config = dict(
    embed_dim=256,
    encoder_experts_per_token=2,
    encoder_width=320,
    text_encoder_activation='swiglu',
)
Rows from block 6 of the audio encoder, named by matrix and row number. Rows with one number belong to one neuron. Each number is 500 + 25 x the weight over its row's rms, rounded and kept within 0 to 999. All counts start at 0. Numbers have three digits each. After the name is the row's rms in percent of the matrix's.
# gate: MLP gate (encoder.blocks.6.mlp.gate.weight, 960x320), inputs 0-319
# fc1: MLP up (encoder.blocks.6.mlp.fc1.weight, 960x320), inputs 0-319
# fc2: MLP down (encoder.blocks.6.mlp.fc2.weight, 320x960, transposed), outputs 0-319
gate.810 092:461500500461500464500553500526500493523529549463500474498500565500504454474500492472510472497518451565499500500473475505500500545524500495542490478500497489472521500540511531508489500461490483474505544500502498469500500528502512500539516491495484503523500500519500507464519500524422465500544500500538500500500478500493480466533500500492541500500420534500463531497506500560449500500499500562500483525516483500500517476510500500500500521508604485495514525500516536500500500510509500500519511500542500500524500537456554479471500510508438502486507500509481474543529500493500500467526481503500507451551500512500509500532500526462500500500500500500500492510500508452531500489507500551465500487419484500523500506493500460500484539500500502470500515500536500534488500543531535500500483509507479465474500500500500501476500461508512505500508527500488500500431472500526531527500521513500505537551511532478532442468506500472561498465533441474500500451510500532484510514490
gate.811 092:511500528500500506500476500475499469515453432500506500456458494495512502493487528532597458496464536476484477524500526500500494500559500500500500500442531452500489500475540481500443500515483525532528468517547500448511500501502513539491473510537498500475500513500480500441441538500545500469530500500476500500520511500500500514462500500502501488480500551446530500588539539478488554514505500583500519498490548518509459490500500513495500518500517476478480533500516511500520486500500523538483456500500533556515461492500516500553472465531465500500465494506469459490531500503506548500453500500491488460480520494491500511505488470461500505500500517508470449453547431477500515482518500528514491500523491500512518472513500500548511500512488508500500478500500500500475500478521510506532489493500500550502521521510524458500488490480500502475480500511500514500500500427487500502481498497465509516500530472500477508500526500500471559500500497495527500497482506516513449495462
gate.812 101:500504592544493500519500500500500512511500482484523475500500488510500529500494500500531507536503515491535500518534461466546500481500441496504452500461500502497462500500500458548505500520505500471453509485438540489490491488546500500512500526532490481519509500482500507549478500507500504456492500513500531466500531519500534506504500482517500501524539478494454492449500553503515502560483519507500532475557500500522504500506500471469544543484417500500520519533506483500477500475500500500502562500475481528484515530470500500498480443502477473565516481518519526500477518521500468491501515500483557492500522531505500500479526512524500500500500517521492500565538436516508487500466451500500490485500500539500433500497501458500500500508500512522470500521512452500533500540517524501533513498529500462500493572480508500500515456500450455500506511488500494509500534500505500526500505473501471513500505509490491550472500538500484482497451519439500515500495563516567470504505
gate.813 095:515517545470500488469484522500504519485463500500506495580444540500511508500480560500515500489500495475538442500500500536503559487494485554507547495465500500500481502499526551531468463500474531500481500519503500502500488548540489464499467496545513493497490509500486513500532537500541494503486537500481500500489500493530514471500477527500510481500500500500537480501521520530468500517500526521514500518523470553506522490466494538442486480500487521499516555492500460499500500500539476500521474503464510490500500456456500516500500550500525515500518486500500514500490477500497544429506516500447524526512555467473477509485500526514518577500539497513568529508500547500521471522488485510465461500500500489460534505500515473477524506500525500526505491508500500501493500500491495500500573516554500474495528500467544500500527500497472536500491512552500524500514500496466497500546547503482500489478562500468497500482459530500520459501456436495500500511453504439521500476518
gate.814 102:471505500500500459513533495524535498504519541518499525569500481537500500533472500509505449436468495474500513477498500467517547500500513509479543462461500511475524476513461498528490430500492493451478500484500500517470479510496438500485492560500546500500539496506500520504486500500523502500490520500500500484488504461473490489529519518541483525473511519508545527549528491500471471541485480494532500481509502539516481500481476500524505485500539509514545477494485500476464487500509536550500500500500485500500465500528495490464507489557500548458536500453500430500517487500495511500500493500500500466477500500500500496500521539463500496493500496522562492526516504505418559539473533518469496481495500529520491518494482517438493500460500500500474506500513510512513555500494538498500538538464466539526500500500479500440504500522500516528489516525500472498516528432539500474452500455445501496519500522472500498459512500519500492465469548519522445525500500509493504500500
gate.815 097:500494471500507491482459500509565500525500520500500500483509500500512509488501562509500500506500483490500500492479500498517529500473528507510506519552533495499454500488522469479518515523529500500503512474500516475520580474490500500475500483541534566500520453557458469500458506500522485500500495506506500500475482488443504500500500500566552495527500500506477500543492433485514494488500454516500500464466500500510500440500543498513513500491509519500551501500500490471482466500478499422484489500476500474514441438516501501500500502500465500500494537530524524563511500492500492500469500534460504500419522500539470525500500536467500500508500489500456578484500500500480500500467513472500500503518486500500492500461474494525500500500529546480456500505475500524494526512500500525480463488472478499500483504516519505500499513500550497503500500514496452500555500500491500543487509476515443459511528505529538500500555484500468479500468509494485522462495419500508580500525
gate.816 100:542557508500537484509500500489487542483500500483500557514500499520485469509494476517534500500493530500500500543465459496462477477467526500506511529481499529502514483500511495500500510500500471521500469487498494501505500466537500544500482475472475476500539505526502490507472533504457499500500536456500562500523500467487500500475510478525500500500500479500572493500515500524500500478560498483506453520490482496498500448528513456525455475526500468553500476489495481441489470525483517433523469516502500520500500492441523551441450466500522500492500464500514490513559500498500500502534495478500503556445482500500516500553512500500517468500496476542500463500473500511470509531495500538500502500500500472551511467500500557469505558454500527510500500498500493499445527500500514523500545511502462476522479536500445491465500500484500500500500485509511515500471440462491429507476443500510444542541493508504492476500500458505500481480541500542508500485474495500463510517500
fc1.810 102:500500537500558500505500507530515518505500497500454515498500524440515468534514476500500475491500500500500428456462500522513502541549537500498500436489500484528444491505500527594500485497504500500488470500500526537499500535520511517486505500500463501500431541500528506497500486500500530511500501485448481482574500500484479471460518500500450500518500500500497512474485516505498445553536500500535500530470500500521506500480510500485485500486521515500491486512478500521508527500500500502509519534500524567456528500541500554500500470500522472500483500500522485513484500489497473470500459506455500500441500496535500540516486486514500453457513500500449473491474491455477498500500533522490500500525500516500458502466534500512500535500502517500575500500522500461468551500500507500535515516464473500527500533512468500483497477560523509492482528490500515500499503525489494522521516500423513500500551514529522503500500490493539560500488500500500500521474591500500500551492
fc1.811 098:542491500477541500500532479464500504500527499534532494500460515500497571479475509519515515518555485490501500442483500522500500504500532473500503500477542500500500498500493502551473500500463526500468486482435518504514466513547503528434526500500500495534493539500500493532500551512519513500523489500500476471520425504498468467491500500550502525549488417500500536494500472486500510490500500507486520554510521455529522527444483500505493486500531500500457500500544493500468478500500516500545519466482478500500480509495521549469503520500500469562500543500500525500479526529500488571524500489500500500518500507500519507504492500547549485455500558504522499500480500500485444437483521500519500500458471490500483500513500479432479500519500525515466481535468458507512500488500500500500500500560541514500500493518500500500499446549452500512500543508533500500490500500519490500518500500491490500512505463519500508516500485500496476500484461497498539476490500426500488559442
fc1.812 100:500500462500500520514500500500500528536500500441539522508500503475500500515500459553500527513500500487516541500473482508476500471500500518500472499478500497500500500501476462462500500538519512500506500483514500500500495470464516477504528500500497500500470492500500500500504502506500500559453524500500500543500390469500522495510500500490458500500527569500539552446500519483490503525497500500510520500478500531508500500503488507500500490500500510500558531497499500500527538500518539500474517546474483500537532573519500452510459431500509464494480500510500500512500491500500505549500500480503500503500532534500538500449500440500482528500471500520514519515481490481561500500559500513459525532500510503474536487511466494507573511520548525472482457528465533514500500511577529500481517513482433489500500500523516511442500500498500476531500545463508531483475500500496500500500500500446532500500486500491500512476491446500441500500500508545500500455484517544466525478571
fc1.813 095:510491500535495500477507468482506500523499500500486528507506566460491508539500500484543501543463503512508513535494494528480495430536503425525470500465530500521529500488481519498499516500508492494469579495500472535500555510500519500524500488500499500503501500511488501446487496503500500455513468446500504500554500500500518500493549450556529501500500500500481460474500460472500500500537535530500484489485546500535517396472500488491507562500501493500500500454500526485473472535520482500507511500500514470504548501500483424544483463497500510500479500542502500457500462502500471521500519475500493554548456486516523513482525521492498500500500526500500526487463546517466500536500529460500492531500521505500500500490479478460498500526500442466532513470500509493481531500525500488554475517467507460512496452494500497495519500494500500460501488504500487500494500502500468562441500446500436500517516532500501531449523519500511500500500500500495500504454500488526468500501
fc1.814 096:490514435490465437485546442500449549457500532496459500499490533560465512499500472555513492500500507500500541500500500500500478495503518477500469502509495517518459466483499500500500545521458502488519490520525507538500500500500559470521500454505484462490546500444522522500500491500525500500498507484543476521468500501484488460487504479539500480495518530525521500593495543525474535442516483517481500538505516500507500473472523497515498479520538486439506536468500500551526502500485439500476481500498500535521500480509510457512472503500484500506500500505462456543467532548523459525500500500526451503484511546483489506500521507497500524529493475463458500551524500490513441494486500475496500500464500517500481500486504500479551495479500473507509481507500500528515500487500500500476500556536524491500467521515481501500530531513527479544511525515486492464509481508500488511504500488500497489466473523506470576507500465468493522500486503484500502475500469529452501494571
fc1.815 100:464456482545496485475513501494500541500471456480484486500564516488500480490446524500553563512517493500508445500503497545500491500525500500475489509505500529529473500532500507465515524448529501469500528453464529521469500510505462499513494517489512510549500538524500515500539500500472445511500477524500520500500551515516498524500511483500500496500486500542477500500512518505533498483494516522500490492515500502521514482500475500543533500493466505475502501535525512500539518544440453500511500500500522500516503527521512559516500516500486499490500531498518500500512525524500525507511544500546500474529507461522568500500558484487501513500514500486500500528417500500521450506500485516553500500454500500500500519505515500507500524500500516496462500528458500427496445500500499500532500517470500514492432472556499500488476553501435500500452500500500463494484501520505504528500540415478474536510506460534498520511496491482517491500500471482523500534500545450500537552503
fc1.816 100:525515500524530500564500541497545500491491495518563500427500474503457533475535447500500521466467500500512507500474500500500551500476497511479443500484510506504448529483540545495524500458484505503505472500533521500502529506550528544469541484509500490459488518500530500513537472447485519500500514532510500524535466476500516483538487537486498483500491469500519500512500500482510538510500513548515502461500472500518480500534504534465500448500486562500519526500500500439489500500557483469500563500505444491536482537512475518524453500472477515516500500500547524517500517500500500518501502500491513491500510512503480500442500496511511466504491500522500500488500471530508492500498545481476520473424481500429515518511522508448470535500514514498448492515500549500500500500520509523550543479511481500497500531500473499456515523493513497500518500496508534511500555467443500500434483476500471504461519491500500500500460526509481500525516504540492451502500536527500501500500
fc2.810 094:500500500534452465477481520452555517500464484519443516512516500471483500500511500446500469500495532500500500500543500572500494498500500565498467448475500473500504500513581500501556518500479481530533466480455474500500500480560486531487555518500500497495500500489500447502478497470500514534500526500500500500500521549500479500500500513480500439491500531499550500511500497520508500482500529537500496484510510487544500500500468517500493511477500459514552466500500500489492499478497498439508468500520535483500485509503519500494516506535486535500500500500510500481526450482475534473496500500473500461500475516521502491473496500504500500500564500500515500500500536516458481500500500500500500526500539525473471500500534445500476519500528500481512531460494449497500500500446457500468500522528500475530500455512481500500462520513451505500508494500500534500500500509468509500467595463556447507477489488512533500493440441527521555526496500561535500494459509481492500488482
fc2.811 093:439509500522495500500497477500456500500478538507490500485516538528478487468542476542542475500492482442508500502474480455500477537509500541490495470469516513495500500500470500502473470536500537509594472500480492500500471485441499476522521484500566554500432503503476500461480461509467484448483500500519544521497528514500555512500519500500500489523470454545455509497500446544481504524467500470445461500492449488512500481500523513474500456555479500500515500500532543486517533502480467500553500515500500516500464500500491500500443497500513500482500500500500502500500500496500471458500475545474542462500447544500519449500500500515487500502500507500533495500548498481500503501515480508504516500515520500527476467430500500500481500482500577462510479483458531511474494538500501523502500500478517500451500500500452440500496500507500543504496451498494475526465464500500483552514500523527500500533500496515481500502549500500500508512477509520505494501494500482500466500500
fc2.812 101:513486495494538485468494500500500473524527500507497513500500487507549500439522511506500500500460509503500500523464500500500500522500462529483500457513510537523500522500513432526515500507482436490457500485509500533465500523468516500555475471486450500500495479492497529516525537451547469479500500495500525445474500482561478490500515500520499533502500488500500503540486495500502452492500500500500525466551525500504521486500500500500500500567510503493503491564500500516500500519528480510519488510540515500547515525508517482500500474498551500480500462554427458523519508500448500500502524531513490492486500473473500500464500509537493500500509520500500487500456493490500487500503514482492478495442450441500457500487500475487549512519500540460499504500497502461429539491489454513473500479515559495508500501500531442495484405500500500463500434491500478500538500495473540480501504497525526487500455443499499479476510500500500543469500535523527476528460493500478463472500
fc2.813 101:500476500506465546486511510500486500536500487484469443500500500520444426500481488512500500500486485464484500502500500500478508491500498500500540527476500503440522499528503498500500500500493471500464510533515500509500520494487514434467500500500505500533517544500500500452446500505469504519500530549527503500445519453507515500484549521500498500473502495503500527507500518510500450500500500500470500535464488500475492500473479480465500523565495500500500500559458492504529500540500492509500500424509499487532487494500567492500507525458518530500500500500539478500501485576488500496553496503493565455489500500514500500491500500524512495528483513458543572519469511500494547451519500454500511466502491493483500454527500521453500488541508500500505491519460500502544477465500500507500515500517433456500544511554500500516511500500478455509455500491502500478448500463546484516485504520477516486466499512512477500500443474450498505490500535468514499466500566522542486511500
fc2.814 108:502500556459500436500453500500500517500552512519457554545423457500503499500489499477500465482500504448479473516474496500504480500500537412488500500500452549486461500524478500491489500476500500482468515516500507492515543500500457540494489457500473500452501500500500473426476512500548507533459514535519476528504510504520526500512507528515491523551500495500488486525500507500481461500500523506442516500510490488499516500500417536500500500516500480515529490548500500500452465556530522549470473484551531502522488486490469486465474482500511500453530545504515486515526470505500500500510473472536500509476465529434531518480524498500461500475459479528497501474512467516500521540517509493500500500539493505500500537462532500464468490484518511490519500494527492500478526500496500502483465530531492521509566530528529499502508513559460463475517510498500479476497497498473500520500500503498492500487494514457485500486527508500515526500500500544477500512514500546459497512509
fc2.815 101:495513491500543481500506467500500501500518500514461500504465466490500500580475535493456493525500503500500491482489500500500503473499511500518493500500500550558506460502477500521500478511457453435520508497504494475469500513503543523500500500494500500497466534500523538500477514500550482500500525489479470500529500455475486500527500500523500508452500500478500480517494511501447553500493484526468552469510482555567516500496500462500538479514509500500516500500494509508450500490500466544505502500503479461460520497551500500560462508475601526500509483510473500510504500481500470500462475449500519501527481500532508504541476500500468511487467553431469533527488500500500476488500500497521582529493525500500528575527500496523500494500504452477500458500500510527500500526500510478519526493550522514500534499500500452534484500454516488537500539500500481512500513500482502500513427525500464500500496500493505527505458505468535459486527534560478500500500536500500491500482
fc2.816 097:520500509500551496500522486478500490504488485484468449517500500508471478485521440549514517502500500500528500518500445500482509481476500538489521511493499510476500542552500500491496500500513500510500473500510516500512458500501517522501480471500454429522469500552500500500536500475500420500500472500490500500492500500517467529500525500507500438545459525484500539500563524580500487483500500526508581483505482500503461500507500500478492500491500506535468479513500502529534459516500456500503500500500544500524507500501452462500460500568533468505482500511499497431500540500442478500500534498502500472516545500489489500459559493512500493527500515500500471450472546529500500507471500500539500500524525500505476530500546515519517485496500472468500487426462497526492496500500516500536512500500479500543513489500552500500500444480497500494449481466500500500501523500461522552562486500489493500523552473505437508506534503500487500500508527496539500500532535501500507476530