Rows from block 3 of the audio encoder of a small contrastive audio-text model, named by matrix and row number. Rows with one number within an expert belong to one neuron, the router's apart. Each number is 500 + 40 x the weight over its row's rms, rounded and kept within 0 to 999. All counts start at 0. Numbers have three digits each.
Before each expert's rows are labels from the 100 clips, of 14976, where the router gives the expert most weight on average: "top examples" is what is common among them. Only what is clearly more common there than usual is listed. The data: synthesized solo parts of chorales (CocoChorales).
# router: router (encoder.blocks.3.mlp.router.weight, 4x320, trained with AdamW), inputs 0-106
# gate: expert gate (encoder.blocks.3.mlp.gate, 4x640x320), inputs 0-106
# up: expert up (encoder.blocks.3.mlp.up, 4x640x320), inputs 0-106
# down: expert down (encoder.blocks.3.mlp.down, 4x320x640, transposed), outputs 0-106

# expert 0
top examples: note D#4; trombone
router.0:482532499479521400486483480494561481516541513493498547446535530484506502428507462481446494560497564484502463519478541534529516524475494496532536488524499498572500508504569545497518492492559481505502393537493393443587422471479545469458506419530486537454521510561445473460520428429509540516490476488467454461507446504536457
gate.0:507529500500461500535494527500461604500500508500500467512547501481478500494500500482422603483501500500447537472500500456536498539528542500497502552572500500474500620458469500586476507518500500513500556500500481500500514500500497526500500446557505489466500459429500476566594456482474500500500500452409512500523564500477420
up.0:500532566489547500478500346471500451500569524544338460522483435500477485425509526482581577511500455515500462408552411500463506508487500500500500498562473443587561555461489422433500523494500500560500493478504499427422500448492500475527500500526552475519440496532530487500500513474500500557490467482522537556500500500500583
down.0:559494487454473500500500443500475500516500379500489500512567474464458500428500430568489469474469500527500603523501462520500432500500626508514517473557500500390515500478500500538562600500525500500504500619534441468524534642500500463517544534537560500500453453422500530498577562500536551500489516513444500504496564503527496
gate.1:500397500500446500500500476501560500484514471496500586510570500533583517470500545443500545519500500500500500444589448520500573498469547500572475447528500500526534500500565500548441573500428500499484500498500500415456480570500491621469470655500412500504500537500525457500476500500498500500516508500589592500500500522555575
up.1:501537500573411500477500566534481519465466530556500500466530500467516562500500500500500564550542570487500500420415498448448500554541585500502514495466500598474500486479500526478459470457497418590500500533500478396505500477436534500480465482476592500479480577418500537459515500483500500521500525414500553520444510508500500
down.1:583510447458483500557500557437516500444530480558541455550479437463500486500419531548563512475514500481529500500521515535510562457459500491501500500500509500511500508468500500528541547424500498401525509500438551542567556500500500521467468502500434524588565535500465500469523538494526550500555477490555522579500526500446500
gate.2:471496481431500501460474578507500500477465455463468435489527500452380500500538500500476549500500449513479500550447479505508500563490501500583522500576448502412500539491441463500454500508561446517519436524500555568473523481564500497476500534500500474500500500438497574509443500586357455578462549500495438494434557509519516
up.2:500518460468519500549550453461500526570500488451522456547551500450505515503500559521431476500583521521458491468551479535507492582500500500559500407544459425500483518587500500524494574500449500498361515477499453510603562500578431524458500468540540433410500534485517500493500472435478500554529470445521469507500488500500579
down.2:500515446500531400565482505492500485500523591481500538500598570529533500442577445500587500473592506500500486533482481500528505463496500422450425500507333548479504502500505500500513496510500500544468500536500419512500436541500558446498499511500525541490500516527508479572436435500458535493494558500500500500500500571584548
gate.3:541624500548526500500514500507500374454541558500475525500515500571404500500496444467476448522477484526507500476502500536483575500500500480475456577500491500493475496514632488481526517471500464549585444495446442543487546463445485547582500480475500431498542500492449591500445500453459472454499500499439495570500500463407629
up.3:534500500500539476500427499464500504465400518476560504514504509467513477500531513500500539522500500531498388500533500451510510500503409502500482446510500500500587500439523500500574500511527500464500541499432590526500472487500442567449433590500429542479467526592434500500500460552561402436410500500500538500520500489558511
down.3:521526455500476469524550500517559477534541521445500500500466456526500522502538500500500596464509500500546432462546448507428571623454541475500500500500500471463504500498459462491526628496551449517536531552500500500406512526500425500459500470500538578475446491500448500507380500500474500500564581416501463442500476500500477

# expert 3
top examples: note F4; clarinet; note G#3
router.3:511543431542501503563504473546492428464465487457477492562505445522472464499456468549527505541515492481506492534434422502561505410481505500510470454445461495486506443418469504506527459473458466507449515510484436433351443570489541499498529586526550468499498567437497541468490533480552490523508457544525453478504585540531541
gate.0:543454511589445521406500514452500524500495472541500500511500500485459560500535534500488500485506454560500511522500532448500500536514582538500500500500431532478500501513415500540500500515484517500477541500507513572582509521444465466510486442514520555502433534383500406550518456456500515517549476439500481475500499517493500
up.0:450561500500482483500500556500555500494536447498449542456504500480550570493489500459514500501520517496422514483456426507500439559455500490525497539532500550500500451505500487512542500546569381475500500416471500528500511557560523526499500494496500500487486459540524500515500500478560454482616571491500564430505482507500500
down.0:459484548458544505500476500500442509500506525500500500512500499441474597497495607500574536500514500500554463423500544473519476500447501500489500511495517506500449500500424500484507500415500453508500507500500507497472500500482458500522500481448515548513500470500500477472489418536545485458491481500467500388458500531539500
gate.1:503500478522487463473469497513453409539425540500512445463526500500519500487473500465493502500572495486518545565432581553500523450500700569500443500500500500561500500500486500500497500536472454444464508531473500583486408474500532521497488462500564548500493561554500500417513447491500500509555512531595493485504405450500500
up.1:457500529500500500500519478519470462494400435521500527571500526509459442500500500500530495508485541500421534500444517500473500417545598517510462555528469478500500500510500499500500500500500499453511562567500416500466500500497398590487500455533537494500442585478500492500485500500525500465550490467581480461497500500586515
down.1:540464434504500540475488500531510519511500538561448442500522500581424500499500500473483496500500543500505525500500506500500530476459623474500451520494520500588424518500453499475468458500563473488564468477500506495469547500439497501500527529506543500512492506458540500476509482500455543486497500410562500500407497542486560
gate.2:526556432419500434408500500500590520500502502484436500499548454531504485500500428489504490479489523513500512500426500401500500500543500500500515562547433500418500500500500497500583465534500544484475603500468527500514500511514500466490476556483524579519479500531549473526431459500483528500464452436613468474476600501500508
up.2:441500518420465500482473541500500465492567636478519553500500554508514509522428554508568500500500524498475500587504454503490484455559500494483509447519471500505603498500483436460500407500500477429429491442500500537530500590500553597475515500500500553498500459500500532606572496473494572467592500500502479465500451491494550
down.2:500540500484574469500500500479590472511500429500572558500491458446547533500466500530500475471551556435465476478587461500563476461500529493549605500531500559449500489428447406435473502608500577500561523496493423491504542530500500562513493500531500582479477536500535500593590500556500565536509500562527500489509505500516500
gate.3:500500440452636447500512521506500500476513500542442481500521575468433500509467554427551476500448481486519500470500473485507500514505549533571518505547539488500509500476500506475444500530472427485500500491515564500500488549510500530324500462489461471500579499556394500500559500527602485464502500422446410500470507572384500
up.3:531485500463542464553553500549517452573500476500529500548495474526440500403500510490533478518405429394599500550500500521409500437481547494509454500566510500416531415544499567500583545500472581605637453519448474546461500500537500490564500475447484500500495465480486500500500514446475545500464492500449500550500443462507543
down.3:500514567431546500500500537477524500442484500487445568540500520500483500573500500414500500500500491500599520500495480500500488500601543502500591500626509525473427471469547552487496513472588584500448500450523500521500500493490573488500472500503492500500503534473558500591522593500565478500551480519500583426574500500541500

# expert 2
top examples: violin; note F#5; note C#5
router.2:497480535480518527455521544425491535510476505487538468470452558539434489499517458500534461436523473552478525508503489489398471502474454482500454505503488450515478455512514491513414529559489484453536516513493603568535541432496390487554442507466558487528536477518533432504557555543494551471531552495504520555534488509445570
gate.0:500478484496484460429500408500464436500500500500538430458504491500500481500518500500472460500542500440501555462500500535500507353502529500520488473524500485500500500500546500453417500445500458564511541589552500500451504527502500500541404565500503499500463500509573615556496537433460516534456457434547471511447500500513500
up.0:490497500545576539546496500500542522580449500500449475500520529552555500500478521500613417508495500441549451524423500525529581438500455548500500500500487479524500500601451500520500500525528616500548511529500500405447553500566540441426604480440500500546500560535412500500516488449500500474500500568500541500410574509500530
down.0:424484500520451500544500507454466500500500387500537500462551518500489500529542500474476500446517482537500508500500500500531474471394568500500500503508553456459544500500509612500527560519500589472455500590631562500500500520500500496486530513472500500504500500500500500506500491517616433500497500539485588552476487500486446
gate.1:511445442466569500504564539462471392475540510424519493402468552520492487500417574474505476500454406562580528467550460596554578452500507500500500458500500500500457483545497452500500500457524544523500500480461500539500476536500491501511528484500476541500519459500503556583500500496476457523546500464480418500500500544500500
up.1:468495524488558408533549527462506439485589458447493500415500500502472500546503500401457557500444460482464500500500521475484475456500534512499500445500598491507501533498500533545500551539469520482500427500500481435538500535500461526500515500422500500500500500500598573478533458496509337523515506461500434490500500530543500
down.1:508559505476529500458500500532517511520548500500512498423533565489492500448429532510451500526500544520461500470523556517486495539503500389444500500506538499587500458500547529494491500437429500500465588520486409500531413467420551493500500525515546435398500500551500500500526578482560500532500562500439559500525500559486500
gate.2:500504487508432568466553538468503560500500452453552498500499524505500498500438472440520486499541477474436528500447532475472543412552465505532500439548500500433473500503496522516551500422500513590464500596458422563471480471492599575472471500482477439478500439574504498521495521474500500500513453473527480487528500500577500
up.2:500500436500500587490500509500500479486383481556500508530500520500473500449528506517607500500500559500473500537409514423500533500573544458566500500551442486503500523500500500500500422530471573500459435500477500500515454500553552535500530500487563512581500362500465540507500500497475541500510511477495427468530455521500500
down.2:513457482553528500500580500500500522500464428587472497534507463477466454500549439534543519494571500500502482529509509460508500470512402503480500482538529500408465491500542522500427500530523486500500540537538485500500451500500568443500484496512431500500500452500564434517540408500463500548500500500557452483518514500485528
gate.3:537409500500480491601500522438562546500500542500502537554454500481500508590500502546539500500500545507470500500495500571415436500500500502500501500469509507500523500493453558462500467500537473500500462506475459484500591476471539586501500500500556487382476435408501500565470483466520554455500500500354500505511431500470535
up.3:616500500450562490457532498500471500511495485542536500449460500533500628521548670500455390490456423510522474538479450484499527500516500500551450500500460525509500532459500500519500500441478535571500523490480465491500592470493491491500500500508496531591461500449500529500500500468543500549500500500465500492500500477500499
down.3:500476544500500405500463457500569501481500574500500500577534500500498501500502548565547500500555617529500473500521575500568545453500500546438500505490500500538503500501509500438500462514554500500500514500527526428492465500550552500479500554500500500478463510468474551544588500449500500500571474497484548568478500500500500

# expert 1
top examples: oboe; note A4; note B4
router.1:490492524493493549498487510518452564522534472510443491471475496432565507481537569510532549513504528468484545498589581502513484530577502509476558566526542526440494601582482476452501529543532599542550564450500526506517545542548531526481486545530473530479494433466495528573429455477447434524489478542514578515454470474522474
gate.0:600512501409511500500596368500433504523514510444500607495500500482434569503456464491500500452449500533408569500500533536500457525500520500500462466614500500500500487500535555500489556564500492542543496546500562530500500489552501500508547546515383500473500499500518425513504500505476500452510514453500529505500484634500500
up.0:486500491458500551509500581480553504500500564604491500500479605500500500500452504500558497500549500575488500500500500500526547486461573500500500489499531481506550425500500443549418531511525402534517519606476456542500500514445500442462443460500500564500559500570491481563541471500469560465417500500509463506470548500478500
down.0:474500500536500500500435443513458569466510529500538500483500500500467500527501500484500500531566500500503498554500522500523452434575562500524500517429500588499555420633500432500428500500500500467482478500465426439485531500311513500459502546477449500534513442578545425522500463500571554429500508523543554500551424512500500
gate.1:466500500493451500500526510479549479586466500517500500500515458441498442451397500498513589528500545500459536494392497500500480503500472499492500544500520500520546558424507538500484491489445490500466492507440500432538463500449481417566518520500500478500500476459500553511473446542478500496554585512547433534511513587477509
up.1:500500500500500500500500474467521567470526510502554471564519537491470467435500548560481534473500500489500536466500500500462441488524541572415448508490500500427457487500475429515456498491514500528500541505500513553500474500490500477500500603433477520512546460514500462521515500481445522505453448543429455500561589428505399
down.1:449499484414500500511500501500523480405524440458500469507479500500500539508498439470500539542531474567496537471476442539520510430536390540500530500525500481500500473500448500500421552500500477500500521500534487518500500450539500500500465525500500511508500501610500500500552517497500522524454537577532507436610593506500484
gate.2:524458500500544489560469544500541500500495460500476518377500500500507485500474500519520418454447500500438500537486535500500439529459500467481573500500500500612613500533521501490525500591525490432494500589487504500495526519479450467484467504432535500534465501509531500500497434500500530500498538524508435454481500500553507
up.2:484543534525503577478513447587530450463500514507401511430500490540447500518549500484558548567564500454513470500496481433509479490500514506610500438487517570480536500510491500500500556479500501464520459487401427500581500500420500432500500501472500405483564500528448498530500516505508557465500527546570499499500530500511513
down.2:589538476479543471489416387462516481500500449417563526494541547500500500440583482509500500451503414503440541509497442500475509443468500507480501500503500528504500463452500576500497560500500500562570547500513500505482429500449489519500464457500495438470500634498422513500491461549485414531442500500482484567414502490532432
gate.3:466547500542500523447546540500536500496473500465505505485499526616500460453503500569503500523487441534525443572500521500466587500477445488421517477543486500431518474500516530466500507558543500540530424482497475559446549494527537500547500491500477500502500502519456614537509500529500500500500574500577546500500481538467500
up.3:478451500481514500472466565469546531557500500388548539500500500572484585500437500481458500500506500452675518500413478500523584444545531476475428500500408500500423470508600473519529500487462492475500621397500500501593500500464500500471500519587543559500537455500557500500471493500506500552461500460507616506470500421549521
down.3:380565500500500529500500512500543499558476514456500500500500464382500460500500530527534547503461500465553456466523464500458529500469437557500526500500509594480494537445500500534584449522500444426522500438608500500630416568558472537462500464500506500524572500511500467500500517481573487539500500500571515485494500500500500